A small encoder-decoder audio transcriber, trained from scratch.
Data: trained on read English sentences (LibriTTS-R), 36.0 epochs.
Rows from block 2 of the audio encoder of a small encoder-decoder audio transcriber, named by matrix and row number. Rows with one number belong to one neuron. Each number is 500 + 40 x the weight over its row's rms, rounded and kept within 0 to 999. All counts start at 0. Numbers have three digits each. After the name is the row's rms in percent of the matrix's.
Before each neuron's rows are labels from the 100 clips, of 14976, where the neuron reaches its largest size: "strongest on" is what is common among them. Only what is clearly more common there than usual is listed. The data: read English sentences (LibriTTS-R).
# gate: MLP gate (encoder.blocks.2.mlp.gate.weight, 336x128), inputs 0-127
# fc1: MLP up (encoder.blocks.2.mlp.fc1.weight, 336x128), inputs 0-127
# fc2: MLP down (encoder.blocks.2.mlp.fc2.weight, 128x336, transposed), outputs 0-127

strongest on: voice: female
gate.212 087:544455571549505498516432509543544523522534542551424478547473586481523487527474519549497504475571490485506498447473553425450471492513516446507476560503521521496461544444535465464470587516453468542507479512548562495445555567481455538486524506490554563429424540484479467402463487548529514521524501502533492526513493533502485428476451462437431514426499547531457500420507469540498479479462
fc1.212 089:557436533505546473541495450511520527548503547568530532510556442521506552564402532564467502484482511478457514517611455494471503444480528463477511495436540544521535508464491553536509502484521407529460543483504520588437520498511515514529488454548515486522488498412491482493453487448527454482469434460569495560512480463487510469481512381521434493468560540500454525444542480491491551466459
fc2.212 083:570572505551534485495542491474474459549453477606460466520472426486460461481530578576516520490529476474463493498533391512481431475422556429522499483508504490528458491480442429563593469477536494633472510487510503465497466540498522520483479566559523502424529496487430526481470534564437516469484514480446519452535502516540498499495505518522516525540488535470520549486494496482513463469527

strongest on: voice: female
gate.180 103:427470586517595506537503512490555455559487582529543453540501475511465542488549430485411498487492499511518548568457510519468474491535455526476427491498535445424498508482564470460506470491516548505541503543514526438511490563453461529505491454552498603461519444496450519461413458546474484511505531536452482539545534503461475527510521463405500447491508483516504484502505533541568440544452
fc1.180 095:562495541569484518480475508524469508549466516502494491606484518520521476558582512501510443440508523518499496511512566426434497567478510498514492515471495514516515522529538464447492445508487454509453527487534534537516465447504516499531516392529476519458455507560503397519436498547453509497458432476486538527542537406459496529492473406468511493543487491481462565497600589503512491525414
fc2.180 098:486451581478456452487405496552439505500486495461526473460459524533467496487484479485513523456528493515434483548518528479494536498477512467535523535541543474516542510513472553477444514520433531464490438464477450577585521525554501561568401507503538429482572502514411555546506525513525479505512536489501465507439562432441505457476515451593507603494549475513471479521518448511495517552528

strongest on: voice: female
gate.332 140:495422488518547458482563497507521478443579466484474498532506527462488517517487514535542492499557544510465474477470469422442504490548576503502558533517449472519478443507520502475459441538595506503404463522473481473499507557422545547450553503480445586534515423516510499445506474511472506441494524524486500505537506450480494556495542490503626538470470529560479538415475488480504602503493
fc1.332 120:468529531453497544501574508442542528484534509520536451459532541596615538535528442471508506484508511499487510502526478446477487500469462530516468404467493464522422435494500539524499500517487481478426496478531498477477491539462533525516567558506481473549498467532563456532580555578415474542543558529449498492492512513505430540435549452441516446518524430532414474474468516463470528489488
fc2.332 140:534514486480392510561550529525489488519491511457570509392497452475488538474520533547488453491475476503511457537501521496452417504509493449491561479503501535536543412430433514411561523503417475500452475500459416550478536481487527458454504473529487511548467522508466543525524508519498473540532533460507512563534500505469604549472500537526427482496537572497561550532523528525550431469528

strongest on: voice: male
gate.142 110:483500457504502533543593501488521511541507428429423488526508446516450521455450430451471463466570469477526504542492410490505559503493429508489401512470483552523471511489474517531532517496520555497579427530544553527516477513548448467599469456555494518454512491478510492421511545494529507526546613523478548500547455475564532525469515486537534468504480551503513514521506446545489457482444
fc1.142 114:492517505499480502554527481580566440440520436504463540483550484515458411500452431473491535433471478535538474581458432479503517484515482461545475492509446479484495497532472464545464555498507533497562435517543496496508530500512535514457501485606592492446496512488468529477503500523465410484497528523413604489511493527572491538451499470550475531494546582525475470534480478532497531507399
fc2.142 099:493566537479465500483520502461544510503520467585466518539564581452504430452483525523526517543480393509509466514567520508428437545593511499443481472536508520506459481506545494550487535393569455470527486561551527493487450541532426488487552477478567554478532456550525490530556502486453543457444544483522467518485457518465526470470501451475447471473432487556522436497466485491471552515503

strongest on: voice: male
gate.139 098:431523432471588524519474511587525505494561433558430526505538462496551529485464480545493478428467532561506486508450476496488460568487486462506481494581534493446484480492501505553547507515510545566406495528519551480483516467513583480481509595429493479472471507513527516497522560433550382464464508474533508479531480492571471506439499556526501527508496475503545496473438432511501500522437
fc1.139 096:489497550465476441497498513472580461492493521537419458488456448539525542500494486526460464503475494452498553478520496513540540464572495462499444484521427486534539534522523504526507511510527451472557525400492471491494495515536485557472564507522485574536434452497558481489529471499427438469516522495485450471510503616487545501452420488574515589472431549543455511517591522517511506546414
fc2.139 105:464478453472509501469534515533496451458501490510468498539525515497569501469460509495553570467458486501456468445508453485481509499448571568514484498489520508522451471495543478452487528563502586549503506550530454500565498484552520474504463533542553554460483408454461415518582494499537506598525516448439498527476507479517493528470457496446429464521516511539483456499442566545565562521370

strongest on: voice: female
gate.14 098:506508455540523475500510477536484515472472494504459477581484537485481485470495534506516519569549534524427486533448486453434472473486521504558435528527427510584474510456470442518537493457520557476441491544450460489493477445476479451507475469495530497430521478592529432444546456560503564513516512496565453474570560559608450498496520439490520542544478555480476484454512449523493595557507
fc1.14 097:533407493510506473488512544413500426504514505488469525512598489476481497446478509478497464446462533450512568416479531523552495533537463533490566501484557537415534495518505508471445429522507482534511532544528559506478552514479487498522526510475428548523498477429510566486430454429578506446512508507488535506558535443469548505526518538516537469474539440545540442552479570453537416471503
fc2.14 102:493391502503621429478517584497477462421455508535420480530485507512481515503522472505508572508502505584516526565580506438450471421530485482464476512488484475559464531489496523526467468522523571499534540444546432453456449503516525503438520533480527540481479489539498526475496577505509549463456413514507521511477518458486569476530499526513600495557505429504487454465487501517499472471507

strongest on: voice: male
gate.318 066:483486526488466493491537479517496522460411434521498548457507472476516519424451540532514502509474513459447443499472492496514471547493489548472470428479455510453482555543601513508570522558536487502566497529573455510460577524530486437583441490540538459494578534527481496450542481459540532517499456439545547446431500514429419488499501491558531543529479545472590458542519511476491499481435
fc1.318 066:560462447466587552574486464448519554446547503485511485548536521578498451522460513470479563520431482445510494540489476520462471516482453499530485539498411471440494566457584534461519510435459494543510556515419463523534419488498458522491509516494536508533483499526572503425469541551539524532496559423487552516580472447475492529510492449435512539505504513469460473519457522518536467561474
fc2.318 072:513470482499452464441550516492513593476452536421467478457514499506501529556521485513489486546509450462492510496506433523550477513461599578553478525525549446435509523438527455533532528463526495524443486485397515537545513466486483488573527537513533587483563438484548475492508504440493492481452482529464533476528410591471507457462545498477510573496462468502480509511463478490494523469612

strongest on: voice: male
gate.74 095:555483519407540435459532441509498520550504573494532527512443528441457482528462526499492478567490423513496475529497492526578536514461549490534431469462534540528537519494421434548432487506475524515504552448460466446518526531554479460480503496510468484524586569521499512500556492500445467458465497532518507514474456493483538503469510442566523519584508428520496406425562559543516468539459
fc1.74 091:492515548487549554500537473484505536511494469414512519509459477553530512492528460532513489506431456513508564514473511517528522520518474554461447503569458498512498525507495512535520502494401494499462420444480495446514394527433465507494482502509528510453481443505574449557469463458448496530486516558506554474513482494602409474568531463523528558597523556581493448418467499539480528514455
fc2.74 096:504563491478473543525482505531500585520515539534478496507503542440452515501461420477561509585551499467529449513539570497576550523446547473473476514500431500419492521512484505496543574466559495448470400502445461549487448496486484480499420573496498543452400534518504471473493525447500451501478508580538496446494500488492552449501462532479542526478550507522504546587516442473525500490441

strongest on: voice: male
gate.265 108:450485506524548542553530528585503531562503570496519464471542519469463495532458424517472456477557503517533559566482539530519522449501518473479459452460508481549475459487432493426456477498568504496529422488469577523485508506580446542443541547462505510462477522508507486498462450565499420519531488525410404490492472479479509508492461427515560506507515491514540417598553523536500509469489
fc1.265 117:515489527568448478518530486527529428541566549544491456549477527503539435517539487528445453488543484461456493551425516494470501541533543492443475432513516454495439491494473414530491513540499551538564487472462523472511534520446494509524435515509550548466499572475465492510449543501505415624477457559439447533467509488512557505504457456490509459606482453420515542515500511486518452534499
fc2.265 112:482510491465531499493536595483507508544461441482538539441583504535539521441520505462562577505504458510507441514563540521461502517492484435611536466554443464468519461469472520499568488509436483495538491477502528490465536457439491564461545524532446511480568502500550546471501502473422499407492592519514525430513474506498498511504498432438462504516484474491523554509500495495429411571490

strongest on: voice: female
gate.297 118:467466473485551505501512553519515538470456528527555549505421469469460497514487555439441578549491530502520481476457559491483491459530497534510523451483516548431475512506557478478464576579521559529500507440512520483418542517461473528513507492486527518515392453521570477443472528521444498582567523538485549502489489472459511476482494478457516512422539561511452523589411402498496518468515
fc1.297 118:426481466508517532482500540491498460511456515497514518519472523518541534490508466556485443446565496551522546454506482548510490496543525477540476543535458483486565566482467515592511417486484494456554488467478435498458472493437443491503529535521527510566468553493404450570573493388432531484542585524461460487468514506499468491473521553526500521441528552437421453486561568485484528532482
fc2.297 113:481480463512532544478506497509465529499461489483529506480471550419439572520467488454426501550482495522496472534487612421481528547565485461531583485494530485431430452463598464504515456476500519474459573418471566513485494466512497492466559504447542516493479510528502520519544487582576529464561522431571492538524547526532479478453493414456535525474454439503512495482545516517477505514470

strongest on: voice: male
gate.88 099:555634539487457541477504526459462407514397558481457467575489516442486478471531506513510561505534514510485495604472440450525532541608554476537458492518497602522468454490477542479436487566504539500479453514451512473499534499482473546448531513529499531543482457518496599456478539434498546459523506466442502506483454498477488474465497497509437509526492470501533515484490522442501510497511
fc1.88 103:503433522526511463540475521516518579563523505460483449458481526537465477501472538504486513466457490532481558442490529510516486507503533514485540412447436475546518496557456440511551463462481427504526550430468461499550491518496545502494551495473509478531534456593522461420494547431493483507562412580512428499426490579574509513503507518507522506488401502518451545548485508482552501565447
fc2.88 100:585467551488427528574497504478506517517481523487444566529584518489474505459541478444460472543517496452530448528517523439532481524482551458461551524581513506577474473493470532432489442483493497527432493451506478467528492452522489560530468504376459477467515540518457523487438484528513525503526543520498542420549454526470506451508458603495562520483491506467560436531496481519477570489567

strongest on: voice: female
gate.102 111:451502555470521540485535481570546518454499511463520439508524456530539537460424543485521479486489489496431524544480506471478525547458510528472511458519510580367533498498592490485467487495420520477495535471510468578594440478516486527629534501485547461517560519477488522478512481496548491473558448518471468521523528508473457500454500504565556431403476489437478522505475480491518532547475
fc1.102 108:468606478508506479496455508493439450503514487387504505465587558503514506464491517475519458484509548434540551465508448521530482492466446468530597475573554451529521490480461471497526510481507465529464455535527474430464529578492587570566490522466437529474432508484499443528482519523489473561466498494448492480440556474536476525593474559469524500519561424492554512514508490499492464525501
fc2.102 105:498533550512527475543500476543495459593465561465561455527510505548468463494556575428534469486494519509531481486472495534516523461444571453553498480457424489480492442494517532570499438500494560553526485533484548537480555496510517529490497492547464486464392574572412490498503474549447456517539514451537474426455481470414505521548526445512485489436537519483506482445495555466468500569481

strongest on: voice: female
gate.253 099:551532506475607546557559554576461540441479538470434421471492533477473454498532458536489475523415502484533528424535400534524518496509547524440486588529490492396516510551508537498511525528539507492496479481494511467496514464524552498466502478444494471566479474500413552494520525528486498411471529452525506528497516484493499476435563494458502503535529530530440543554492479473511408534523
fc1.253 098:458472523431493531576472495593437561531470554489412448520507521515434464515475495544499555515442492514499511554531519523532559500458561447500514443437452467479492515522476534535526528489513491532526493475480532491520499532439551471480556489494500469508492471470444568550427503545529576438456497487511504502495574465526440530485517447459499448542605458524428520485417460541518494538569
fc2.253 108:449512473512572559448470473423462524482586513541597512482528526510506497577524526425481445496554475507451419557527504529449473510533537413463508483569516488598548545416513526452479488452494446509469539558510491431470550521474449481517493539501528473512451488509477504473479515473523540540477543453463470444484544496457536473511454530473533504505475545515593475452500489490451580497497

strongest on: voice: female
gate.138 094:508544503546498446531518527559539458452550493492491556505518479488468515500423485566483515518438491520479553495496537524492470519499510512543429484471457574458539484447489454441509486499462507545501524447487434590557455448465518573459512528409504486483502508483481404501447538542502410494534491537522546597537524504609486500453492567496473562525424460520555483496480517482526494492426
fc1.138 087:478518510465455491427453447508553516521449479521478443487513434424538522456463554523596528516498440462541405483455460527498505473523487574532505541541505508536458536445444519526484510506533501520471519476496570500551514485497482495579495462547492566529445505457510466578550501520521464499529461516551485491574528492484477491459585443467497535481484548508491499485500584405502444572412
fc2.138 093:467553544475569502457497506552458580542569571540527447547494469488562495531524498479491490529557466426463540499477472446550426550500509450485525567473463509504509513541488429452499526422522505489514395518501452548412462487567489479492515483436558580479463516479522515463504499516513444490562517486486530543482466586521430515535468555430537447499488541457497533541457480494511489464488

strongest on: voice: male
gate.235 097:432443547473489526575436542519515533506487462485515542503498514507488503522471541468526462530435513484528521477443480476503502511546558432544441469558488500519557460533417538515483527541448554415484544416494504502603496547598437537533558520533496484498538495526487531477513494548458507415564503519542495492484495488466500516447547476525494568484408516436575513464452503442509444473499
fc1.235 096:536533538415491487420525455507452529478539507529527480414458513482463504568440483531490528537497529541549496512536519474447524486487504463504505510520437553535538505434480518448483545580513460509535570547450510452507524493464507474572435520516456469521556512525493427466485460547533577530483525437568558494535536589530475454421514485442453521506431468419519519560514449495520524460484
fc2.235 095:530475508564509488560494493501515491479534488491488475515540502526434479558560501473523484481518508438485477413487491514402513480514503486513455506543510559513524547474486550456532461518530517473467529453567518465505490517442536518512506524523514503431523443497511494521510411452502490522463554525496499604432590607445495503470435544486531438400523508487441447550551481425509484607507

strongest on: voice: female
gate.204 111:449530555524550478481399501483528517458574522469430484546487509508492457516538507514498488529444516498525483523581517456416478430513550441560524443532514546486573520546399491554400515472473525458521485495462533472567518519560461486444480485477484538516472509411520504549519560464483533470472521545513486536493475534581490500459499489549506476483545479457522447467571554463553526469455
fc1.204 107:404484449441497498521443484528508531493511516449471492485453508525513458508543524536490520477490546507553466486533495445510431539489486507490474506574505556499485511509588429551491565524519578485436537491461503586445529527479560446499486485592551513532507513438449529475523557546447522526464443485581443423523504518470455438518447495526532524546522556425508449447528556464486485451518
fc2.204 103:493564452443505491538549495464477437511479575423476586511473537535384530467513491468481493516546504466490553539448558450528551527435504565534495553533546433485479485506448511513493479569519505508441494526524496507493469447481470494508538582537541408432461510550496503580543441509538396496532522518497510485473524451495503574546491478492459525476524438514505468511473489475450504471568

strongest on: voice: male
gate.70 069:490510557511552530527537428539510530498486536588511454569483597530453506561431490528540518507486462433460537486465470475501500469464507575487469439486483485518501444565475504416393500510479499501498477541467527499506488516546494531493484523425488467436517453557468544521501424534502555457450530563471525583506445485466511547529444485484410512536454540466537495522528537543436506553517
fc1.70 075:486469563514595517530474448548514553485469501483522478519433517466501531539446545523581523466512405434512567498437471421525484407511473517512416474519484470545452505521472514431440482478490529553456529467476508495521509563570461552531521497444460476471465477488517501556544430540515569487448576538525494521510453519487471562544408505498480498519442507504526534485559526523468524534495
fc2.70 078:496409553504487521486455586520550475541505483486490494477461476537430581511517443497480490478541507473459484507467504495464537430516537487444420493521529587546600499545540496495514581466535457417516478532596493506524469455432539485480547459538483470461518456557533487485524527458454475485470488447598471504577513555511532519539492476502461435483512513487414483507516556479500523466536

strongest on: voice: female
gate.334 094:524493563510492564462523442494484546541531505422488489506479470525514570496508539548422473467513525464510480570521533528493486453473548451521604558471506465490496528525575445505492499446530518540474491493502487553476487520450628512460496508493531476493473499512548502497401474470482515519443428516466519527492508524560542557556525470492494500486381490479494624447494484507458451513433
fc1.334 094:479433490365461483452499466531478501581539463464466508501492477491456517540528506459493539412455522559544499498474478517548506502551496450595493451462543575531533457513574542500525536502509573464519492483430526550478554517504477526582453488560489489535548540478430471571495539518554500436476467520510545465420478457549518461512477476464507465485522501530538462490412463501523505529483
fc2.334 091:465561523520481515509511510502499423497501468486490492489451433463534523431457522444463542546433486483581525445491541551496481511505527566454484516544525528495485510459553413479572501561562515439485543451504459474558476495466507439499484459523502517491514482526582498474431523456447541475494499486414561443555467521525550513485569469528469445528561494492528569524510432565583517496430

strongest on: voice: male
gate.274 114:586519491534403553445497533528484539564469483523565477473471560446439505482443541541514479503548559477553542479525453458516472510480584464545514529461495481535478462515492486539520518497491459532474464469464524486433465500486489468516579563468516546546522433456485516533460535459520470493401472422478516575483490529514487592461491469489449518512500469534559487461573477557441550507442
fc1.274 114:509504497542559450567502476540466513480607510433475537509450453555530450463544479474524476440486461540441521503484488493502500533437491575519470451476487480511536564579495492447452539466492493472555496509573476493547477543478481538433497478507530503488512607480463512486543484458493477549530569503446516490485416497472521464535511473468502459421510512516463499552486521501582430419604
fc2.274 116:526544496493581518510448450407492561449523489514528549485480578527476512477458520433541497584485465495482476453494490528511533449542497490566535470518518513475547475512502499505483584552528513575485516460450470557486482488439460534558553544486496475575563457519523526423516444460500521457484480514531564461487529536494470531496445517405434520541455475540539425494475515458427429491543

strongest on: voice: male
gate.238 088:534467505468494479491534464521548460408451502473514532447532549522486432507531514433462526555598484552443450553589534510471516462480521509506516495516494475416524435562463472500512529518487478490430563464472536445466503469488548513515557510471548536509591475572429542478453473475523445499548513499507497477521528462530523487440470458595522504477454494458499525491581572467474495552550
fc1.238 093:467573515491471534550472540543525474557454537447508469598557435468462548488513555481487429556532508517501489551497471459499508526407522518560517492470404530459491452545520431503506485475514505462484473502463500550449444539514496486434533491490548471536550527464533490401457486440575511512564497491596444475503471536530536443478481472462515487523533545509466469444553552561508521497459
fc2.238 089:494446490458474476494462532500501540506515523557576526572556524460476520524525483570510528548483524449459572487450576490429459487471511516426508493494499497482487581504555438582514535470515423456472579482513522496523395482550507455472450591564484463457442549500489519569531494491422500520504509429474495448512586443540478499520518553452499479467500475484475445495524504524529471517470

strongest on: voice: male
gate.257 109:507470481483517480608609564518497488554472497502516466535548500478410493524494507500554481429452446478509523460432535519522471487509484436572476455471442515525486505517408529520493438521513492538512482488512488494526506525549431562525498592500516546436537430504485522496440548493485550513489483545538538446483474522467442579540485506462565421543493497563519463457521408489515498469521
fc1.257 125:519451482461470436531566571429455468590520532542531474469493535431470510514480533470531526508495463488469498448475509480502507532519492428547478547471405505561464477517434453505539540607474548517532563505476511489533528520445437585529508509478489530540507495444438490544508579421475504529546495528511599456504447535509538484469507517452504477545494518530457442513521420496517491541461
fc2.257 120:467494466540513583595430547531513528498477509429505500521513466543482449495472442535537523461512499461518458513455504438538506466544549473534528473458608527450517495502451602505431475525479529486410495517499497567492494505486539497469463509540533515459473448500520496552496476511519525443391509450472388568472469492519499462554503446530497563506599506494497506517502527517491529447547

strongest on: voice: female
gate.330 106:510533601471469461522497506518555472546488467577447501508542518555496458463499480564471507531487421479555498490474493518529489576505538479539477532510541531428482417510488505506450521480549588491492442591508501511540573530458499512484570475434481448451528471497449493515528511485517428485545511514490477521420471547529468451400541473464483514456456538579516504480490492482379498503495
fc1.330 099:558531473525528491474448488521538466505518532414508490486542461462555532554513487536519501479503480411513494525490436474483420478498552550565535531522524487591530530525524498466562447454516459509454472460481477524464545525379475484449442517449576502576520462540522514477512468523480539502481497406516476466540511503469495477600570549490462492519501558498463438563473558520453448482467
fc2.330 090:483471466533463557469474499547533548461524396603470541507446499516425573546476539527510507498514472492466438484441447491497504488529469513466456479485433505481521484541455489484487531510534603439496447469531453493511500456565530508493462490479525497519485526449512480529512518545514528437531537540551402577499525532538502510490645533495501538523502493439427531534520512481476442549462

strongest on: voice: female
gate.186 079:547527444538548428515460470475514460480471479526477482549547526504486515508515476546449569534527528525530556434579526525530502489514473476490506486518519518454509519500514475567482517539554520413479494464575467527475444445460520519529498455415503540413532448470433419469468489586564465477481505542462501516525506491513572542503437438547472569521442495543484517497493574489548471511400
fc1.186 089:489527500458461597479466532494544518532467513504517544488500496524479458525516493533491486569491461465547534553599471527503549487565503438494502448468458504474554424511560476542542488558504468478516436377530571472487480488523473503510511510519536525492551471463534399568455480507484461576471575492406474483472492494489508573502543463514473461553481519450481479497528501459492545511393
fc2.186 085:534535570498443453422505501500480547498442575484517480399484402491542455501485535490501496510480458548456540567522487492442492545446536490493508410512588414514407526536513521515546443517442449498476442422498503473532510513494492571516463469493476514475524435498526549509552510541439438538501531526475505523490495502489575494471452477516484548542567536501472558509538492506507503533574

strongest on: voice: male; the word "and"
gate.224 093:535495499501545529459506472554471456453518536434484529510509508539534565494585475501482511492524588452421429475538476476514490525527486433549527517530525482419461416470473491573506485513499447498538486537488504487505553559446544473504502556523508472486502480513571598432458541458561501521470591477456486455493427509488482478518559462419521473485420493510538463491439473582485528539501
fc1.224 093:486535527543484543538503536562545451467499519440433527520453475436491578447490503450535511450422562551445451500504439460486455543505557532487488506452532508530466474391504425471555542514491497503456505514501517573458559509468483510431569448543489524471563477556522488478557482581545464514478424467480476550476449512490477535485487480457540500558468498570521573496490539459497482523531
fc2.224 082:508487482484458489467537498499506548454436545479505538454509491525471405507491492490499475505493498446469490526525499486437525507582521503498517514529517494540442590512537492466489471509463438542498567479554477418547551508459468497541466538496497428499424514505409539504547516420525538481512556483457510430489420582510598470542561520533515462557506449547450507543474569507432474548553

strongest on: voice: female
gate.83 105:534509506521449517527534528459494517507460488451529533510453495446546440530481561397458511539498445483448404481538530476522495531521539480498600548497551516510462536530540566538506485418547514440494505458521520515498528531430475404540542489560473573501498506531510455540516562508522481437610478510541465470526459579491496504545489451448533471399483500506478516480502453459497492510463
fc1.83 103:480487487519482496499525598455470527471460464428483543479461471481462504548545546456529505558497482496562429475433540571499443452459430478509539456530567530450515537530469537444458525576491540521522566490458455505552462494480523414592519514488503481496486475509466515517458523516531540576506424555560574515471544513484527546423559489462542522511458492528467512484458538482469515439447
fc2.83 099:567422487559551509482440497461525499533559549494481543439527496401484477522436467524517509514517520552570507436566459514503502523491486504487527438471496473521503469467494470516451493453511526548574493470513441440482541452476496588571596496500531548503464480467526527479465470521466502560416502512457468523562545543517478536572510526494524543525461463442472513511472473479570406460438

strongest on: voice: male
gate.61 105:458558569471538526513511541509489541543468429395529530443569515480427465528468474455514520442508477514511485502503407490477544530511489478509547522503463538483531473521493474527525431488511537480493532484553473528457459498492508448554492524487512540429518507488494532496504450588519468582457509547453484477533520522463526526449534451488510588556568577467540407428542555472461470422489
fc1.61 109:544453474481519559483472485561489480603520538453501481502489535446527506470521534476470531478497464454512502467477573508461458465526420496495450469486521510479458603598450593532489486491573535557535533490543460477529473472465490570504476549513458454478496510528512520381514506505566550521453529516437546468447460511448468462438464533476493459495507591512479567475468537482544478510512
fc2.61 106:474474545526483502493455538589534454475487458511449547468529476551579491457476487453501582480508433547471464442526524520514427464483522503531529447457553412465535454474492509497494524420467542505502517516503564485545586461507518582501485558465543545513509528501567527501550458506491509418422493533513458488434473500548472422544500438463420472521523486494477521504569535509509563477535

strongest on: voice: male
gate.173 111:469484454524488497512438480582538478545533467522520481569504536524467509476482631495504453572537497487497524540498539509474515474499507552477476441502470559450470478543475489536482544406588439561478514459472598502527529450513482484534518484498460539471526449503430460552480500500491540481516453547464504419464511542480554499527551492591404522450538517433457523475473481519469463454487
fc1.173 104:494508471469547535441483487519558527562501479477465587471431546489494449389481492545471523500497488468568511503554547484499518569545438483520501538471572536515539522506485459505538547515508474488481421514490516414507539546498463588431439455474509517508479569492476514487523479495514457527451436483517547517506492562486435559496471505455512484452448422508616527473457499511556460490560
fc2.173 106:470453577514511439560469421522559408473515581558477479530456479455484463554435463463476547480471504498460480484434495492532491542517567503505509455559536515496528457477505504449487545461553499522553447599439498507516429494471481498534539519543469405520457492518556546523485531419573461536456530482522525494478516444479528558503568427487492507536449524528565521520507457469512506507512

strongest on: voice: male
gate.48 105:510481439512502526591485478433504494491532405483492555487501528523466588538501479506542476454479476499432442466538535443504469532521525519488574529446474507463446486532460526529536485543517511465463590522489556534400468519506538523519562497467538412522585489492557495452443489470516480427495469527484437503433574516458442534566530505447501524512547503507552548502488515498461470555453
fc1.48 105:491550514571437515500493461513548545489470459491470437486532450510460515489518371561498475424535480526513494518431494514513498537526498408588505565493536556502520437524429506531432544496535471538481521498487515485401435512550501521486507584546456485466471472552554532539474511427467430510491444534477520579466496515501521502494540521440530554529509483450495477457485496514498508544571
fc2.48 103:534532513475498469534416478461470478500568463446528493478542514516539466488530465491520506528479547508480572402533588496526458506510510542484469448492493487512457556543520545453493442425450471513528480492507380470533512478545483486462561462549482465506497521534528537499494422515503461484546509433573479450518495511539440486547482504596498554484570555577495558517422478425539505470511

strongest on: voice: male
gate.154 108:495476440468518473528482490544446503599513547532574505536483550426504531472431472469569466482560476502511480509518503482568504556487518595497534435476481445498540543500384477530511463534517438564565569493489439543473499455477502474528500546430523445562468423517469546483504463489497511551526479521471512489521444530530460519490532539507495527482531454528576430458490507408475488512493
fc1.154 105:440532516538469542491447408466490488500543415582498521436508475517498478530552500532493487551452584478473527461491517568501523441500578416536492570480519483477528449451523529494423484415520457540475532539504482443540436531453529523485492520513538571576509551474509507540483497539484417461422428468518484515540513481469539494538520502537474463538484540528507514519545518510421451489543
fc2.154 107:497500508565484527452496541448483442488537504593520513608511475428431536454507531499437496548444444535498534509524515507523487502482468506592422525508447440493458550462449506506506502578500415492515535461505510480454530470441528486502582536545494516512504421504462525523446543475489438480505556507531552540490487531441549539439525484536467490465443508567432516525501479468572555519486

strongest on: voice: male
gate.12 094:574511450523470522475551554497488504479488511546563533495540467530449454544514459503558522506530448459552479503535448453529519470515541564462510492475428411518522535455557431520533404488536429524493565408428474466481510445532550503490480489494498555504493477449485441557523489517590510545530492480522537536483511504567482553585545515478406433523453491472503494516523500454485476469465
fc1.12 093:411496513451467495542393452519473520498482495444417502536503556514553457470500467460517500511513544572510505506505507480444471427459482481471479429543580537565477515562548464519499525485520504490574411582548506527472507533527452457485488482542509605523488535519464562511501492458477486533489509497461484505435540539408579553499498463526529527558480537511425509472471444496483494514541
fc2.12 094:524579478490518486493529543503571530540495443454496545529498489551453502546490521528491439507514491558519455361620544511413524528506505496463452471505546495554490486526458437524513529550481530452489554413472522533554460472476409505515525476529433497577510450490468531469500495526437475504544481478464479466480547490567566488487473538465574440456544490455479526509530519479467474498495

strongest on: voice: female
gate.260 089:511515514491535429460515445442546513462492427532483572445507514584474495436500478526546578514506470512638467449554453448535486540465464537511521475517559515509516480475507519476473520415492521475481544502488521499471432507503487454487446513546421497586469493518496486568484538577549564485538496484482497475538527513536498442435507478456522451449537448423502555552553486531477478520526
fc1.260 087:561515533524560502448459464539514547481529485606420512474460505533497504429440508560511484516549447536578505475515457497550502469536527516463482449469496515489412451550494441475593568553473486484423556524569498515485436456493526501490517531498516546418478465504461532507532552511437555492501436464488437481531439488459559453504494514499509542527453471468470598475524509520532508506500
fc2.260 086:464467499546472461557505522445444477456414507542447441466461482503513534448533493535541474430620462511458507588543527552488496487512505479518446516501543489474473487488490476539497456478515511500557513439499494595494495564458531503456491522526449554450504547545456511547513493500563486471509546579568510501517425526448578546467498444496523484543520440495442525513539517486446426448554

strongest on: voice: male; the word "you"
gate.96 098:397460485581502465460488545485457535447542442550563511491441436503496542468465499475509515525490494463490440494466455547505544522488500474491490593519539446467554537500428522526581548545462549486518427513476446537526557496503510504515554491481493466466495438489477460551509565603484426491548489554499531541425528498552559484483482478510497513530473532452538541480546483512456538467412
fc1.96 104:508468563546427551443457502505526546441531419516477474528449510469474527463495530541544502510477594580533546481507477523527472538505436524517468518508591515511499497418449517457518578520482422481440493528516476557551475538542513525501448443466498503494534452514487513523501542446492458509457501503509516443463558503527575457454514506461450536555522507520434507557511446558397498507429
fc2.96 106:516474559505510552477414530540521509530483458491536551543523494430551531448517474557545570404511551485457498464497539446451439502447481520532581417491434584503530442562531536448529510506466507485507491581505504475495528451539489517453480524538536446466538523486554508530485377464457559486505466476532500519506509486566437503491525490552465522460522495561494435471492459497480519495447